{"model": "image diffusion model", "arch": "unet", "objective": "epsilon", "norm": "groupnorm", "activation": "gelu", "attention": false, "init": "trunc_normal_002", "optimizer": "muon", "lr": 0.0035, "momentum": 0.95, "nesterov": false, "adamw_lr_other_params": 0.00085, "batch_size": 256, "final_lr_fraction": 0.05}
Rows from block 3 of a small image diffusion model, named by matrix and row number. Rows with one number belong to one channel. Each number is 128 + 24 x the weight over its row's rms, rounded and kept within 0 to 255. All counts start at 0. Numbers have three digits each.
Before each channel's rows are labels from the 100 images, of 14848 (inputs lightly noised), where the channel reaches its highest value: "top examples" is what is common among them. Only what is clearly more common there than usual is listed. The data: photos with spoken descriptions (Open Images, Localized Narratives). In brackets: how many of the 100, against the usual share in percent.
# convs0: first 3x3 conv (model.mid.0.convs.0.weight, 256x256x3x3, standardized in use, each kernel summed), inputs 0-255
# convs1: second 3x3 conv (model.mid.0.convs.1.weight, 256x256x3x3, standardized in use, transposed, each kernel summed), outputs 0-255

top examples: text has "flowers" (25 vs 3.4)
convs0.22:162118099148110166111103172109116131116155138107120097127176104143165130137117115100130139077117145102113123110154113175111096144128098127145166118172095127134155087107151142148106098152115133092176097120148116130152079107149146112103142108119164121125097167117131148150113037136103136153158143126185107137159137167123124133131124155108126121177136168120132143103132076134133109121141127094128117153122103156132132106125158145091082160151166125115097118121128106135120088136139111148122151108124155134137095144105129087117163118117097147107132162089110104135119128117125107133106120132158122136191119127140134134114113130182130130104146124107113140130136125133158154152101098121153144121104138078108131100152133137096128123128192136123128194155134126069131186139124105
convs1.22:136139112152137156196110157102153132149094144117161123134124118153156130124106153106127123097105143158125120168080091117111124132068101160149167115110109124158123106132102125144106092147127168138139130139157123115109089104134163114148148111112149137137133114108121164162132070130137085150123128111099073147164107129099118133157134093148155100097104136110158114137161118130103145126096102107123133116141088156148135122113161163105103132128133096122115055126119142157089164139141118157134147123107116146140098141165143117147104154121156149169126139149160122101094122121106113123120112088156116119138107124138143126158163077167140168122154136140124123094132117171100185139113120078135103161079105081168146105097106130106122110140116149129146171129088126125085113103098138

top examples: text has "sky" (50 vs 24.6); text has "white" (35 vs 12); text has "black" (34 vs 9.7)
convs0.193:134152140138106185155147123101118136131146124143129117193151112146121164127151112079168165076146093150089109050157128073135143138138127110113110153149106164137104104129113107145142136118146155146048112151157139132110124131134142133115126113106141114131109089121107117144101096142133138153138152115119123119156128060153121144123136117143111146173081156124114117106127138151126120156111137153122112132152130105149146150136099139133140130126112123151142131114155088106156143132150118123128138140103128102093128122114100107159148123142097165115166129044152155165110146155133104130161137097115115101123117135138118121137104105138146122135182137130165130121144115131104163156107141145075119164141124120154128028120129174097143122117120154118133143110128102118166080147127104
convs1.193:111118153139146149141169091123139110168141132123116088113116118099139139126077146143129122174134100099115059168093130095145099096136084114151142120114077090117153172129114090145107151077148129131118097117137132112151139098116157129136104112116128105141119156147138130061158145105155144089147161094119135157166137142161106087155127133131134138137166115137126129172127137087112144105120138132157149142143128122098112098168122146139119151102160148140114139097140158060142122143120096122082081131133147156096093092151081108136116141136116117115159111103106133105155137139108138142143135118108144103146159148160140164162160167108141149159098136136104144160128113103148093095118132101097139078157092125111107099117102110103124136140137098144137125128175150101097127119084136

top examples: text has "black" (56 vs 9.7); text has "white" (55 vs 12)
convs0.80:162127150121120143119138139121138092131144142130146146141132145126116134121118076104150131140129092085065126096141154097147121142165126116135156137145123146128102141132127121134143136098165148125014150136116120116123137132126130118150135121136141130148144127136098134130116128131135135134155124108084130099128126065169114110162137103115127111125128123104139173117133117135113107126124193100132111114163143125122134116088105106110126104120119120120095119112129131089122116128118124143107166128128021148093143142125102138147133145126111162136166164072158150179134148144148150136118140114133148127112145104108119135144144139139123137136124127135132142113130146139121178121136144135027133128152144132127152045144162128135148149128039145145158145152150147136136079146122149
convs1.80:090104093127224131166116113134111135142114127121116083093125131131123143123133118114124130180132096105096120230131106170156112107105129128143161106115095126135139116119120112123155136095104125124074121106098178171119142124120107152106127155130116126122148130143135099130172127132109109139126116096107122195118122169124116132130162114111119133093180132151121108144139153104131114115153120131111111109119147117111128130122122167142128139139126121145134118110127180093138098146098131125130083091113178115127137168194101113124096133213136118119051093106149108118086126098121154125129131151111112121080135138124146126141110156115119129129146123100108141143124131158199139118132116131128115102147135141139146101094128146130106125141114147158119101091103139127122116148134150

top examples: text has "sky" (67 vs 24.6)
convs0.188:141118125139136148109158076089156165093150141133164108121117109123180137157165146145091102112196168125105122158127120113109124112122161145096125137108110131113152120151129165096124138110106156190144158138116075135106165151142138094118118131104133092126110154136150111127115155118128099155132135128126122097111100130093087131145145154130132118070115127111123149113146146137127100093114139140119142137152149073124092112112140131136113122090110100122140121131118150101197144133102140148149107106092175096141138131128103141118110101140090123126133117120089121151138113124104121075090126150120152109133146194115150162141114099140138153147162120128170102172155137146108174117144103133122101163171099168102158135109119094149093117141179114080162116101139143148129173142116106
convs1.188:113175153156091096079135125140111124088173116121152121148112115143143094158146168121116111161121127143152129116099174141146110099111118102174134101119153128092094131118128084132117132144109112076118089066120177126127067117131112105115113119118162136099112149111110108147122099117134100118131093149122097102112096129160131101130129129137109099128140142133121142157103136133134165106125135126111091175095138115174156137151131100103140156134138113133142140093128145106109134130137143107165113111150083165196142136167111134130151124109169109147098121115145130145082119177122060135083121129102095074125113096124119127179117108118130099132118120126117121136096164117180150161130131100114172148116149111103064134126143100123143101118114106164101142157130120125136136161130130

top examples: text has "standing" (59 vs 22.8); text has "wall" (42 vs 19.6); text has "holding" (41 vs 15.9)
convs0.110:151153142152134082116136126144100181124132123090096139120126125096138144099149135168092190107137109132123162152128153119156127132127136117156109132123094103121106119129087124144057111116125106177109179131123133119084135106152122120125144132116121124132130127126120140109156103113119142087150130154096125142140130155175130143157131109157145139140152151136165177139115135132155107153149123115136117116117153109116195090130102144118122206176187122162169141149125154099140132139123108128087133159131129144171119102110139099116134106105111132082162130114102131072102118095119147116113124114137110112133139133115030147099136149145078116091132093134101106142168123159120131116074146139160147131140153118132119111123123141129141127130143124150108112125114083155121118087174109
convs1.110:155126134132126140145137126131158111128181130169118129111126149144138111107104116127176080118171118139165107149092081114122143081064125105119150115150096127128110161089132150098102138147137123147105158098092117124100146130111106140145118175160128163093122126143126154126113075163145127166137151134151154133097106140161141154101107119101134114142109116122124069105142124147118132126093122115111151096127150079095105116111131123068135128135142131185118120095114088160146117177073168137104127123135128115090123143091115123096110122138120124162163145082129119144145121115126138112131110114123119167142136136150107110088153160129143155128148144083166083105125149134095135106121139113142113082100095106161175136131112141107139107128128099115114085094104157061110142093147142

top examples: text has "sky" (50 vs 24.6)
convs0.252:112140123121125094151126102124108204102099136121128165109106136191138129146097112114086130141166087150071170174141128118074170120116093122146138101114144105133109130138129152127077139085164139126082109124131132083110150128123129164125136107157133125111140134157135123097131118075168141184168155147104157110133101141143125128159114103150128128135106135098112139117127109160102139167168119092127143151127148121146165115144130100103137107141177120144091112119151121126144113082118110120119118143155133148081122147136147136119180131136157126125153126107125133127165142157109128113172127149118141094078119191119101146159093101147125112140100116099156103153103145151114155114135106134084149142122103140127136123114138152132124134121049121127129114112141137151194125110098118
convs1.252:149123135094128118111125114123092117111185133140125107127148083103140143114142159187159129147087124143124112110157148112139142113125119085101120143082150127104145122122149128136137131151118109121122181139128103147116129142108123134086182124102124129107120144164153088146113111123081159153120126157128106122084171110148133126141105125102097101140133106126149169154112149157125090111122117179102152182125122110156107160125110116139137132126116152153116215167097095067117095149111154123123166135142110134120156117086103137132076150143134046165141128113131128159140105187138108112100159161126125135167126110138118140117155149102141120123117141114121104114084171154110131178125136146112165102110126114115161091158131134128098068131120138137130110151134132105116153116119114

top examples: text has "trees" (56 vs 27.4); text has "plants" (35 vs 10.3); text has "grass" (31 vs 10)
convs0.170:126127133127106128106132174137141096135144140158085099136130110111126114129140112091138158121122086108076111102128127143166110150133125109117108093107166166115138122136161153082138109142146129147049080156097151101122143154117153089151116137144174096132131121119137126159127165136105139120133123145180118103159147133124096139118116120143103181166116155139105134142128134137134181140151141109139130125173109134103139119110111113098149131092160100130123105119127120167096131143096172135109140149080174150164142163100137153116147089131146119172144154115113126067090117134127111143083137118113154114079150079135121120156151133138152135134121124184134103113143141112106134117163120083105163137116144145124124061094158082106145178118141124117114111146132146154121164146090119
convs1.170:062113125131132143143211073130121151128093122135087116142133141129121135130122145152126136177114144121121108134098107140104101157170150161117182154156108106106109138122126107065119137134153124112128134119140138118091153103142124127130087128140130175122108138097154144160141145127084133095103089125090168104129111115151134100115144135163122131142167145139144095118131175118151096149188130120104107121150121094141124105169121112104131096077114159148125144119109121120159135115116141117106115136142101158112131138162077107120161093126198119129095133132171122183082089131134127116128138156151146129141121167131082117165089130190112135102141124135107085170135107126123109118113157142130098118142107151126147128127135150158129118132135119179101131114116104118145141124172160

top examples: text has "trees" (62 vs 27.4); text has "plants" (27 vs 10.3)
convs0.37:126135099132089124128142134136129118136154147126128157122138114158168163142099152136138099098089089085084109120117153089161155155098100121118069163135164190119161110136133125153124063150097148129064160136136159148106121134146138102165129124134114149128104136154113103094112163101104134112121146113147124145119119100138160078158099061150133149190141126117137144121108136133109157152121147154110157136161138109145127126084077103150167161166138160114126119103145098139115102112128110131143138110096163123137109091121096129129134135119124148134117104116114114140119111156131084117114133117129111132146116145164126134129105119106138148117167133160172147139109121120136105107148112133072213143132119114110117107139138128130118129115128100129155118113198153178099118095161121
convs1.37:117146135098138151152143117104114149142141122120184147111130141115113143109156142178111149147165132170132081140112156201108152126111103109108184129133121114158105119134131135123151192096090138160121164160127123137129125128119058135137107120118080125163142131084131102140115107083093106147118093124110157156137103182151088089098128124134152106122149081120128144149139093144132114070155111085095120109109112103099118137151098134133093099123151117125108110117165140111162129112110119114133130123141136126125192136119111129123123124113139124125123158114118126133097131086117136134135154116135113104113139164096118150137140093112117139131117090093128139153095118097168119190113098133141117095132093147130152116159115144147226130134104152130156147111132136093112141139120162