Rows from block 2 of a small image diffusion model, named by matrix and row number. Rows with one number belong to one channel. Each number is 128 + 32 x the weight over its row's rms, rounded and kept within 0 to 255. All counts start at 0. Numbers have three digits each. After the name is the row's rms in percent of the matrix's.
Before each channel's rows are labels from the 100 images, of 14848 (inputs lightly noised), where the channel reaches its highest value: "colour at peak" is the nearest of a few named colours to the mean colour under the peak. Only what is clearly more common there than usual is listed. The data: photos with spoken descriptions (Open Images, Localized Narratives). In brackets: how many of the 100, against the usual share in percent.
# convs0: first 3x3 conv (model.enc.2.0.convs.0.weight, 192x192x3x3, standardized in use, each kernel summed), inputs 0-95
# convs1: second 3x3 conv (model.enc.2.0.convs.1.weight, 192x192x3x3, standardized in use, transposed, each kernel summed), outputs 0-95

colour at peak: brown (61 vs 31.6)
convs0.24 083:138142109134123122178167108151070113120137111085143067101118109145157108118158161095145123196074156109130117144108098105143041127126168134078127140128175157138138149089139160105113141164120120106121144086139179139144066169108115174099136107168128093101104120132172112103146087142081147162
convs1.24 065:129107076159103190088104189151127091169102150201145163095118115145112104173161124136160127155194173139135090086079093175133148141108112054167104134189168139123137169135107138131110164105160161140120148129137156149181139125137142144119128144119149136044131147057183138181173162140156164127

colour at peak: cyan (37 vs 1.1); blue (33 vs 0.7)
convs0.45 106:122106152158159139096148065185122167128123144136123106110187090122159148194126166127134102141142144138162076125144075167127115113124084161104107124000137122119104105158138115086068126110106105199131137136184200114076089140160077113114188108104137213134113151102166139117197116120132147107
convs1.45 127:118125140073142124143148009066112142129092110109146097137137143103099140168083128203133136092111059152137130171109140146165085081157003154121175107084145141100159139127137180154176199096143141133124151138107115119149143124115107133160088135098128090126145062170141107114121114130154110154

colour at peak: purple (26 vs 0.1)
convs0.124 094:150162125135136063127114138119113137087115104137156175099124121144153140118073125110135120148140110143097097129149119149141255119134131161188107139130128137142112125130055156183173117110148116137150134105148102107050098087100176113182119139135061133115157118138126115111151230141129079096
convs1.124 108:144160189104134024101107159157111122195133140135111120064117126117096149116106164135137167109098138111137145104074131092135129138138127185053151109096111128110066161097143084124121153113123143131148139115115140159082120127101230110110117137065128123125084143141151164119173060131088108116

colour at peak: pink (39 vs 9.2)
convs0.144 107:095150130184107083137149121133116164193136139186126099073104065117157156138093145132122138137110150182104172130141113234069089143138126087168136154109149146166122098135092140143134198156173146193129152095110125029132173157122158082105131147053132061155128167138118129091111118115102125135
convs1.144 094:132141094129025123128187189162126130161162072093133127177149145137150174122153103128159134148142148134139133158172067083110151112131072126147154145146073151122134157154138168142153129086216178117140130146160113174170097147149129160128147130159129140139122122108151184122240123150169167098

colour at peak: purple (52 vs 0.1); blue (27 vs 0.7)
convs0.162 096:099089128132111148139100079153155131109146145104121190186126096080125061135114110157090107097211109110118063119145104140149188109101088138122081108103139113162136140162119143108141134160131131157153132100134144133074092124132122102130116123137135177158143151239155142119199120072152012139
convs1.162 118:134092140098121041145127074119123134102097121171161255097159099113126147139139139121087129084018175129060088125073106109154064088082120108103109164089134132121135160182113134126089120141128135122123146111135172111140106141125130102140093138105130164136068149018092135153090125130159080118

colour at peak: blue (29 vs 0.7)
convs0.133 085:139190142047131134096153130102172092117132143153154057082150132127170152080165123109171148164103153131095125138123128136155078113102127154091148120094071113092139186126057112157134181114154160139131135134114146140142154093105141154072087128173151124118149159169138113143080126142174142053
convs1.133 078:125154069184124136117128123125079125177162103127144170127173178161050076133121165125107135169190134144144151071091173182075190167121117142172160164183139069134161145146186171126185103140114157210139129097148107134154105108100169163128127155130122099117130139103120146165132130212161203186

colour at peak: grey (62 vs 34.9)
convs0.130 126:117134121136129112126106118143145228134135012152144126098091147133123107148140146142135154133104117126159164109146122117135105118131114147133163154127067127103137126129122138072121140135125163149115130134131182107131123117117104162098197148132099115093162117136107121131177152132129115097
convs1.130 125:093106078140137091127120118172188146121115195152132144081089101114152153142126121135125118181155137125152124145140140125116126077135123168189126137128064098121117069150183173167138161151116117123159144154134188169141120065071082169150086134138183136095136162085093119122135095124154138124

colour at peak: black (48 vs 13.7)
convs0.53 111:119136152108102099158124122154122039112175118116166161096091133133188097071101133101156128162114084098181166115091097123108124149118045117136121161148073114106120162121184125214145167124119196146126178110109136124117181099130123136147101110129106113211121133129154127153100146158144111160
convs1.53 096:111159183121110147133152083177119053117060122070157158169155172136141112114121119113135084111122157097112085117107186142093119130140185100140124043131129126163082104117121134091117147126064131097090107107132150133151107106165136123101158128161114169072138141159227112171133161115122170138

colour at peak: grey (61 vs 34.9)
convs0.74 086:149160130133118133010141163105150169191112145126167139137110133187135232099120134117117136157131055182069141107134090105111103150136082133143143168099147125102118109091136127127131129122131153136136091125100067090147224139121112094169122141126182025115127122168130151191056116197130176084
convs1.74 088:068128107176177167186137145153140127089113152156113175110110130122159129140157142095113165125167190176147127131123209105172132119088138152106169130123119166079183184139102076071098169181183124143095172155124141141162100121157199149146101106144140161185122181143129166175172143114148139163

colour at peak: cyan (66 vs 1.1)
convs0.80 100:119132117135099146124139000134121119108146134129123110130146119176135184145143161140154138105108128126146121114144137106108114135148146144142122161031143137119131128122166138132123105123128129102167131154142143145093119133112136099122142160116096206152127139000156146129086134141122200126
convs1.80 129:135151139133171137080116000153099114129140155147147145169149123119151051095173140132101170105025135141107163112102127141166120094118065125144144122032136118134115113114118114117200083142129138131104115141157128097129154130121110146130128131137154119128158105138159126110143134141098045110

colour at peak: pink (27 vs 9.2)
convs0.13 092:175218210113085127016100108127100121128110100109163068145099108151126127124152147141151143158117177114143134101086125108134148109120122120110171139143165168095127108153087158099143146118164137109112105088125110166171147123115195103108118142164176075080135073168071122121082132096150136146
convs1.13 083:119129096203149155198114129077111123089173101184197138151173191113142099187119114137150119159107171114161139066142154099165065126170123105132093163121146187131133100150139134164143102144138139127126140104144098076151134123182139117161103138147173064215140185104085119146116131114107103131

colour at peak: black (35 vs 13.7)
convs0.81 093:148097141112112167095137143091128124105095106104111182079133110121125183137159121108064116162119157128166151152141115121161084159139163088163142096130143194102153158112113214134116106130132125141071103176176106180097128162129129130122113100119138132082154198111113127093146132114094120131
convs1.81 106:106146127098124124089081135179125110164093166119141138112095115145108084090107127095103136071105171149170132074137136098131145105116131117148086131174145125077143178155161172075126156122059148134153114092079087078180121169125153172136100122127105185101088066081130084117189101128118152118

colour at peak: green (28 vs 0.8)
convs0.160 088:113119124125102129149119143130129140098137078120104129162067108092140104137130120204147120081105124145132119118143112108155157129138129134092108136147119134131104123135097114102142118121151126127144137128113102114122130104076109103121144210152128148125172115152112114094169196129138140130
convs1.160 107:151107165151129015112139110128118125176138149168117139090133115110159091127118180102078113134068180146119160133120127168138169127112138179078137109138112085153110149102121133123087162134114112132150099116075150155078164112115114187130132134110140141107101122141124102127145057108114111136

colour at peak: white (50 vs 6.3)
convs0.109 090:159122113140122113136129116139159157149181102109144141117129133166136101158130148125126095179131140126140152122142106112161135119167149127173145101120105135049147102110115128080140133175149081153095168142110164127117126144134101128018129121128124142070146146103111136090133106174122098000
convs1.109 096:150145128150132161180162080116081137104082077075136116093174109111118122136118090131174171103124152125134092138149104182128151077132171131099177132115123140188082147161095097119073063131072111143153067101117110136097114205098126105058100128116106116094139146171137140067136116131105141072

colour at peak: pink (48 vs 9.2); white (30 vs 6.3)
convs0.89 089:127157103141128074118073113144098130103071163143109071142182195100121059163152116143131084144134133154108087116144151144141135110130156170119133124136219150133109116113124156107128129130113127127087102042120139168165089160152163133207130126142116179045101140126129105096195105098164150141
convs1.89 112:093147117097091140199096143056129148112114021117110105095070029139160138152135188132151120105138173112085085138106123156126106131116136140110098131098123123125069132088130095219165170104104111169152098142106137126109152121131102076059079131157115065181138142087126084073133138112068136115

colour at peak: black (71 vs 13.7)
convs0.101 101:128129127082169147138128095112145099119179106115125173143085137108130127108121147120130143148147140094145068121126137115170139094125106121131123115134088168125143127148143124168127090074119139118106144136122103141120137085150109133008113136137089127126119100104134126127150096104086101000
convs1.101 104:080115185079155140101136153162111089129082114114073119136114184119131183117156070139080129100116080132103105108087168113030102155139164162096121050173120116134103135105082120143189066143101013150138121138143135135096149044116103076083104162142120186141130164106154120112099111135094110181

colour at peak: green (27 vs 0.8); blue (25 vs 0.7)
convs0.134 105:130150153132120117102038071120113108118138085130148097154132156171123160090167122108186146107150090072115092109116108137161150161126131140083135184097141131132129113142127067124148127094143161095117146048131160167136154092130097093118133145174151103128106086001083098143144080169098204142
convs1.134 110:150135147139141145065050122171135127123128167147100186160121147142159140082087108112136137122058096116144136120135184094151138121121167158145093126170166125169120179160142086141125108139136095178137128049099110159174106116141070140119158101125098255135086143149152146187138139131130058190

colour at peak: white (41 vs 6.3); pink (32 vs 9.2)
convs0.191 101:170159120174130134112093155166128085148123150173151115135070138138129131123148128170166144168119041114131137062105119051070096158106180102081131111182125128086167132129102178148139146162161185112112114099133118134134145077133165157161121136144124120135093111120109099139066103162085118102
convs1.191 082:130068140168217121183128128143110109118095129129090094126183134144101084105126151041108158111123095135141120119106094132117117176112125200171132102031144126158138153103144151186094137142034114143137094104153154080135159185156080092085159096117144111172083164159101112129146119149123103136

colour at peak: blue (27 vs 0.7)
convs0.51 089:128130107122074148137115070151135099123111146090160075119135128142143162141144125150062138164124117117135097153148119118098120125126176132117118170099169119142171163122114104112153148128111139124107097132118169147138144083125169156105126118162096131102148136063137133115147106221106159201
convs1.51 091:167135107150160104133064176107101131108148154176147175077148154152101145147122156146202172145173141176176142152147116154166137066138079102145161105068154123103098139159169111120075109172137114175089120146118088093127136136133080167127171168134134140095117131136141186100081153071135151107

colour at peak: orange (29 vs 0.8)
convs0.111 087:149091144068155118123120176117123143136133140110106055132171129143152066110167085083134048133102112143133125155154092143131091102172120153121151137144116153121121125080144061036094170149141113160116107163183156133146148184127112110126137157096104045109100159158131157130040094144091111090
convs1.111 095:143122154117149143168118129136182138124118109134062137140118157170125167185141150132174150144148162160076175167121176121132110141061162165134145189209145135116150211164183152210113109101108117202101160160156197147132112121171087083148098139139184165120150126194160165106140143190095113176

colour at peak: green (29 vs 0.8)
convs0.117 080:170129105125114138167129115143140136163160106144139091128154092126103148116129124168000073164141131141161129119101094140110152123144107104167128112145120182100186137091064086106087150114100104111145131094150123128161120133144149111128110052124192150122100188033155255118148090137146085126
convs1.117 096:134126197126126124146186140201099139104115108187175177155152129136127106151150095109107105101076092117123179164134150114121159130103152088106097149147137181152118106065093092084147112116149097155077144168116153070117153144141123186130123156113131152143136111207090158120145052187165130098

colour at peak: blue (25 vs 0.7)
convs0.78 095:117135093129116096137133104148203115127130095139136131107110101141127059169176139078103177132164155124041179150153129127146141113143111102169133122112120118121132104104107109168180146183124121072183114151132116189087093106122153096129119090229132119109222084119120077103088131160130131130
convs1.78 110:133148103110126135117132104078212108146116155129090139126087142141124120106096104200109121090142123095217123157078126075156147118131141112144144135093108157099103138132146195096123127171181175128086057189186092067147114097118167117114089133086110157125135133111118132084218141119111113128

colour at peak: grey (60 vs 34.9)
convs0.36 085:166212177090123185122118112126126172164146151140165150123152128113095178142181166088143142131121182112133174119121127082158071170086138137110163149132164104104145093119124133123118170073107136090114140124121130181174081104143198148141175099156102121138115064101084123133200079181136098082
convs1.36 081:156138138175151137093150186126125153167120090140145107133117124171106143162139137197160149114154056130139123121154098205140124148147125173151131119133177142123122184134095120139119137166148121197160127157122185132155193128162101189079118129164104164171167206146120131109098147156155187135

colour at peak: green (35 vs 0.8)
convs0.95 081:129121154122124089156120070135130146151139162139145001132139147167150120139149141174129132115063137139098093147135118107127156117119156148138132149125158136134125130127088171113115108135107152116143132101118109146185160137107130017107146158131141119121110119000137141164040166149174140137
convs1.95 100:154110194149146138124129068095103140116160125130198182185140111100116116108179168089141130095000126125105187190081153150098128145105121134124103117169139171146096145087072097137123102120154091100125143117135088100111113121146081166107146123135124134095186109190086077150122087131117094146

colour at peak: black (35 vs 13.7)
convs0.92 111:138163111125100189154117073136000161141125144123123016119144155128106126135124135145172153145095148163199148135127113148129062156130129100115118142095169134122167107114172144173148179111142160155086129033111168096101146141138144144133145133139112131123130132127102105135224143155117091116
convs1.92 110:125108102155155089087127159106063146117095105151140073088130133088142148126084100104140115116199088123182099125077124140106103132141149077134149132082136099093127142134142070129150120111134100123173107031042104122205096170111104129111145143081176165150053155147091117158154152057146173091

colour at peak: cyan (43 vs 1.1)
convs0.166 111:113114168093174155138141156098202096122145144093113168137090146150107096087131087128134126111138148103154142126091131119178150148089129102156112135117056093058099124088177097131095155121100139092176153231095084179127149144175094134136068092093143063124104176130170122127088106099131110140
convs1.166 099:185109174148126141114099104126157134170121150154122071171134163138104103119065149135096104087146126118028166098109149167161115149097097124116157134133153142146123180091114117127101073142138142124095099113126110079141116146096107153122130143108097108113158104152100168145176145135186157130

colour at peak: pink (36 vs 9.2); white (29 vs 6.3)
convs0.52 094:124165125171112102120121140132082164102122071086139110116136090112121111219145129162118135132137130108156129129141086132164142132127120151112146149137222146106122145151163125062108136180134100131144153121130146135123110143153190096162167148120098137122104145122087168078164138134143177180
convs1.52 098:158115173132084163226142131117149180120082109120159112115132035140148153153172096143128162164123104106118120095079063172120144125165110151116101151108115116140089117106120125143149203120118123049090186129136184141114171174096108135104099158124156056164163121136111135092113108112081121042

colour at peak: grey (61 vs 34.9)
convs0.108 088:118137109133139149120119130116111093200145133035134079090065139146122102112090153089157124120143136126196136142118144171161093166121111067124150180146097153124162128093142121149147161115119124120136143111109130124169183049158145142049115088155197115178153171141097157108118144141128146144
convs1.108 077:162121085113153143083154140142134168081101134115132170088152157090075140138078091116092140158135161193147189135181085068131155096108106132139101113136138081130088107186114149147144081148162099157151154127170101120136082175115186108139212133106074120135122126121182149157190129197132131095

colour at peak: brown (60 vs 31.6)
convs0.31 104:119081136133121101118131208142112116124181120089141126157072184097120106052121117116144172158123099058155112117129103130174129170120154112087091151194097136152133128136121098156147123095106176151153114108121137124148157084113092111107124161126139123146133128119117116123114131161097119152
convs1.31 112:169149124105197144135162024126152120157098152127175126158159095144101095135143138148121118094148129177125156156092046133166127120152092166114069094081146149124155161196130170133127121152178104102151063148119102107169108100125136187148129157060135081121146136146167143123104172135202105116

colour at peak: brown (60 vs 31.6)
convs0.152 075:111139233136145116135166064174082143103114134134141144145143159120151048136142113103102124134087134118195133130105112147130164135183102122066155178147161148170132163106114072153144145119128144111049135066126100112142128113123124129097132148130122086100137100072146106123090135183176055120
convs1.152 130:112136099110089176107122200113136139157097107106102148121129125180160124143057114099124121174178111142152128077172123080139104099087119131138143135148160081101166091183122088097156160112128105141118104091125096151177135113058167135135144101118142157134138068102117112103167081100121152135

colour at peak: pink (35 vs 9.2)
convs0.6 097:143143132109137144201120150167094116117132169180134148120153126143145131204113125142193148126138132103137173174120179155190131114122098159114159080138171107154148082123108133172113085154112139079116191140122122127102110107110084106110186137122136061136105116109142137093135138116132107105
convs1.6 097:152128127146114123153120142124126161144083123091164125161174086179154156182157078070119108119140159151095100106125085174097108112163144126121072146121160173137099154118135136111126121121159158068147130161156123099100130117185154144119141144166159097168117097139129165131073127113024143115

colour at peak: black (35 vs 13.7)
convs0.106 095:135144130103146162141101168122139137172128059168114112118155122150097126142117157124117117174098120108167126127128125110076121131130137124136144135108131126111150118146082146077158134159174087121136108141113146110144104159123191151091117127151149068000143141140083133142150132151107131007
convs1.106 102:163210123109152117030087083130114103100092108094103148134079128173142121064150057142150155143152170177094165101099168101102144125134100121102157120179113157138127133159140144083145117127087033108163120132098145178178110146108133103123121149181112154049070104157158134140144120114110117124

colour at peak: brown (61 vs 31.6)
convs0.173 111:126133121138139146122103183109108125147110122113124100133089157113142085092132100110134117135093082129151103139140153114167132128118194144110087100140114142129141147165123111101122120078125121085126115147134153125154160129154142129069151135121138147176109163120123137130113156078083145111
convs1.173 112:089147112103169106153144062109142172140102134164097143080125163129104144153120095199109092121152148166099130129067180116144074201176126154128147129154167099047154137103118190190165081104152121063122098165165068118166171123137123139151121093087141103129142091133140105170124116166179094201

colour at peak: white (62 vs 6.3); pink (27 vs 9.2)
convs0.182 081:138128135125120134123115190134100157087094140196110149109152158126093102113138159152103117168128059103129147151145145124118090165109101111165114117157191140130142086176097142124137113164132104142124114164133165114109131126101155103017145125133086126126116137086144139171128138165035061000
convs1.182 111:174069123089131156115149151156115169086084138127124139126147050180154099141128057092147184139125058147117138144127041077073180134145111106108139161076090124080159150122077143127127165133134106107178166104113160145129150175103163128141136158122088078138111123108099154123150128143137155042

colour at peak: pink (43 vs 9.2)
convs0.138 117:177115147091089132163133105113143175184128191143117133123121090134124126135116109139139150140128144158164132085115084145128151179139077098153089116126095140050113109087128125174125119161132186160161125156118132115123153134123084119179084107128150092154104167128128113089136127117113126110
convs1.138 124:159172155093069112147124131189167154117164105113186122134119182099191142121149134127157085142130103086067134108112096148136110147150064103151163133117120132148208180158110156159118095126130166154070160118136126088116123122110112141116173130133106105141135086113129187135075138105157110081

colour at peak: grey (73 vs 34.9)
convs0.34 093:100137115178152121220172156115109129162155162144127130092166153126118120135130082101137153092115080166137173189114220125147072156110143115151171127137173124135125104137143101160120076105128139081092094161148161142150137161141103105154087090139118198147115167128108112135191119087096114145
convs1.34 104:134109162101148140130136130138138085090143134103077142098050075144122120060121158139112114122154140131195109143144153068131181112139114099094062100142112119132105103055127149150151148133150144178155191138183127119124174132124113135105236121151097130100133125097118087149090135093110172162

colour at peak: pink (27 vs 9.2)
convs0.167 101:093193093172132104152126108111144112142160137069150192131086147081122081108110128149122116115127199155150111118120147139163158120119255122084129203108080096083066108090131107099097090134104121132106121142133094107161147129204126199097103115132138155151121202161126114112077075109204128167
convs1.167 089:179170146150119170172128083151161156103143141188125092127151122091164167126143117083145158061148172143136161103129089135237111110136082132165133145116101122139159190099134168140042167116164188181169195132138145133165067178148101164142188099119127133148151145130137139117188149148166209093

colour at peak: grey (71 vs 34.9)
convs0.28 090:113188046159130091134175125107081131131143113083094097080120125128222056109163112150093167141131129159132075137158130087080077129108120173148090157095132127078148113088091098124174139112149098114120089147179146151146122123089096107103170133146054124092153124164166144096118149181134168111
convs1.28 096:173134105049111201183137131163120148133117097116174154176158135160167170149062122139212168104146099104188077142131120135095133155129182155145103091142097104119185128182177133107133166143120128139084085094108131110163155121164109147120088144102102151096089178131115132130079126086113132114

colour at peak: pink (61 vs 9.2); white (28 vs 6.3)
convs0.27 105:114136116151149148111060153126124127178099081148126101153209142147109114127149120141136173166116143135190110144128145113114133130106177120111128099147106110109134156153089140137209150148154152144143122040100150168174094138125136135173109143173172111092164104105059101144131091113127148077
convs1.27 114:157128113082049142227113119098156132117177121079198122122121173135122127152152134110093102114153122127134173149096133114126126119134066175145136159107124108104143096125154125183145081181094122123125114153127152139123157079132114121112101141148098000142122161095127116058118153162095132122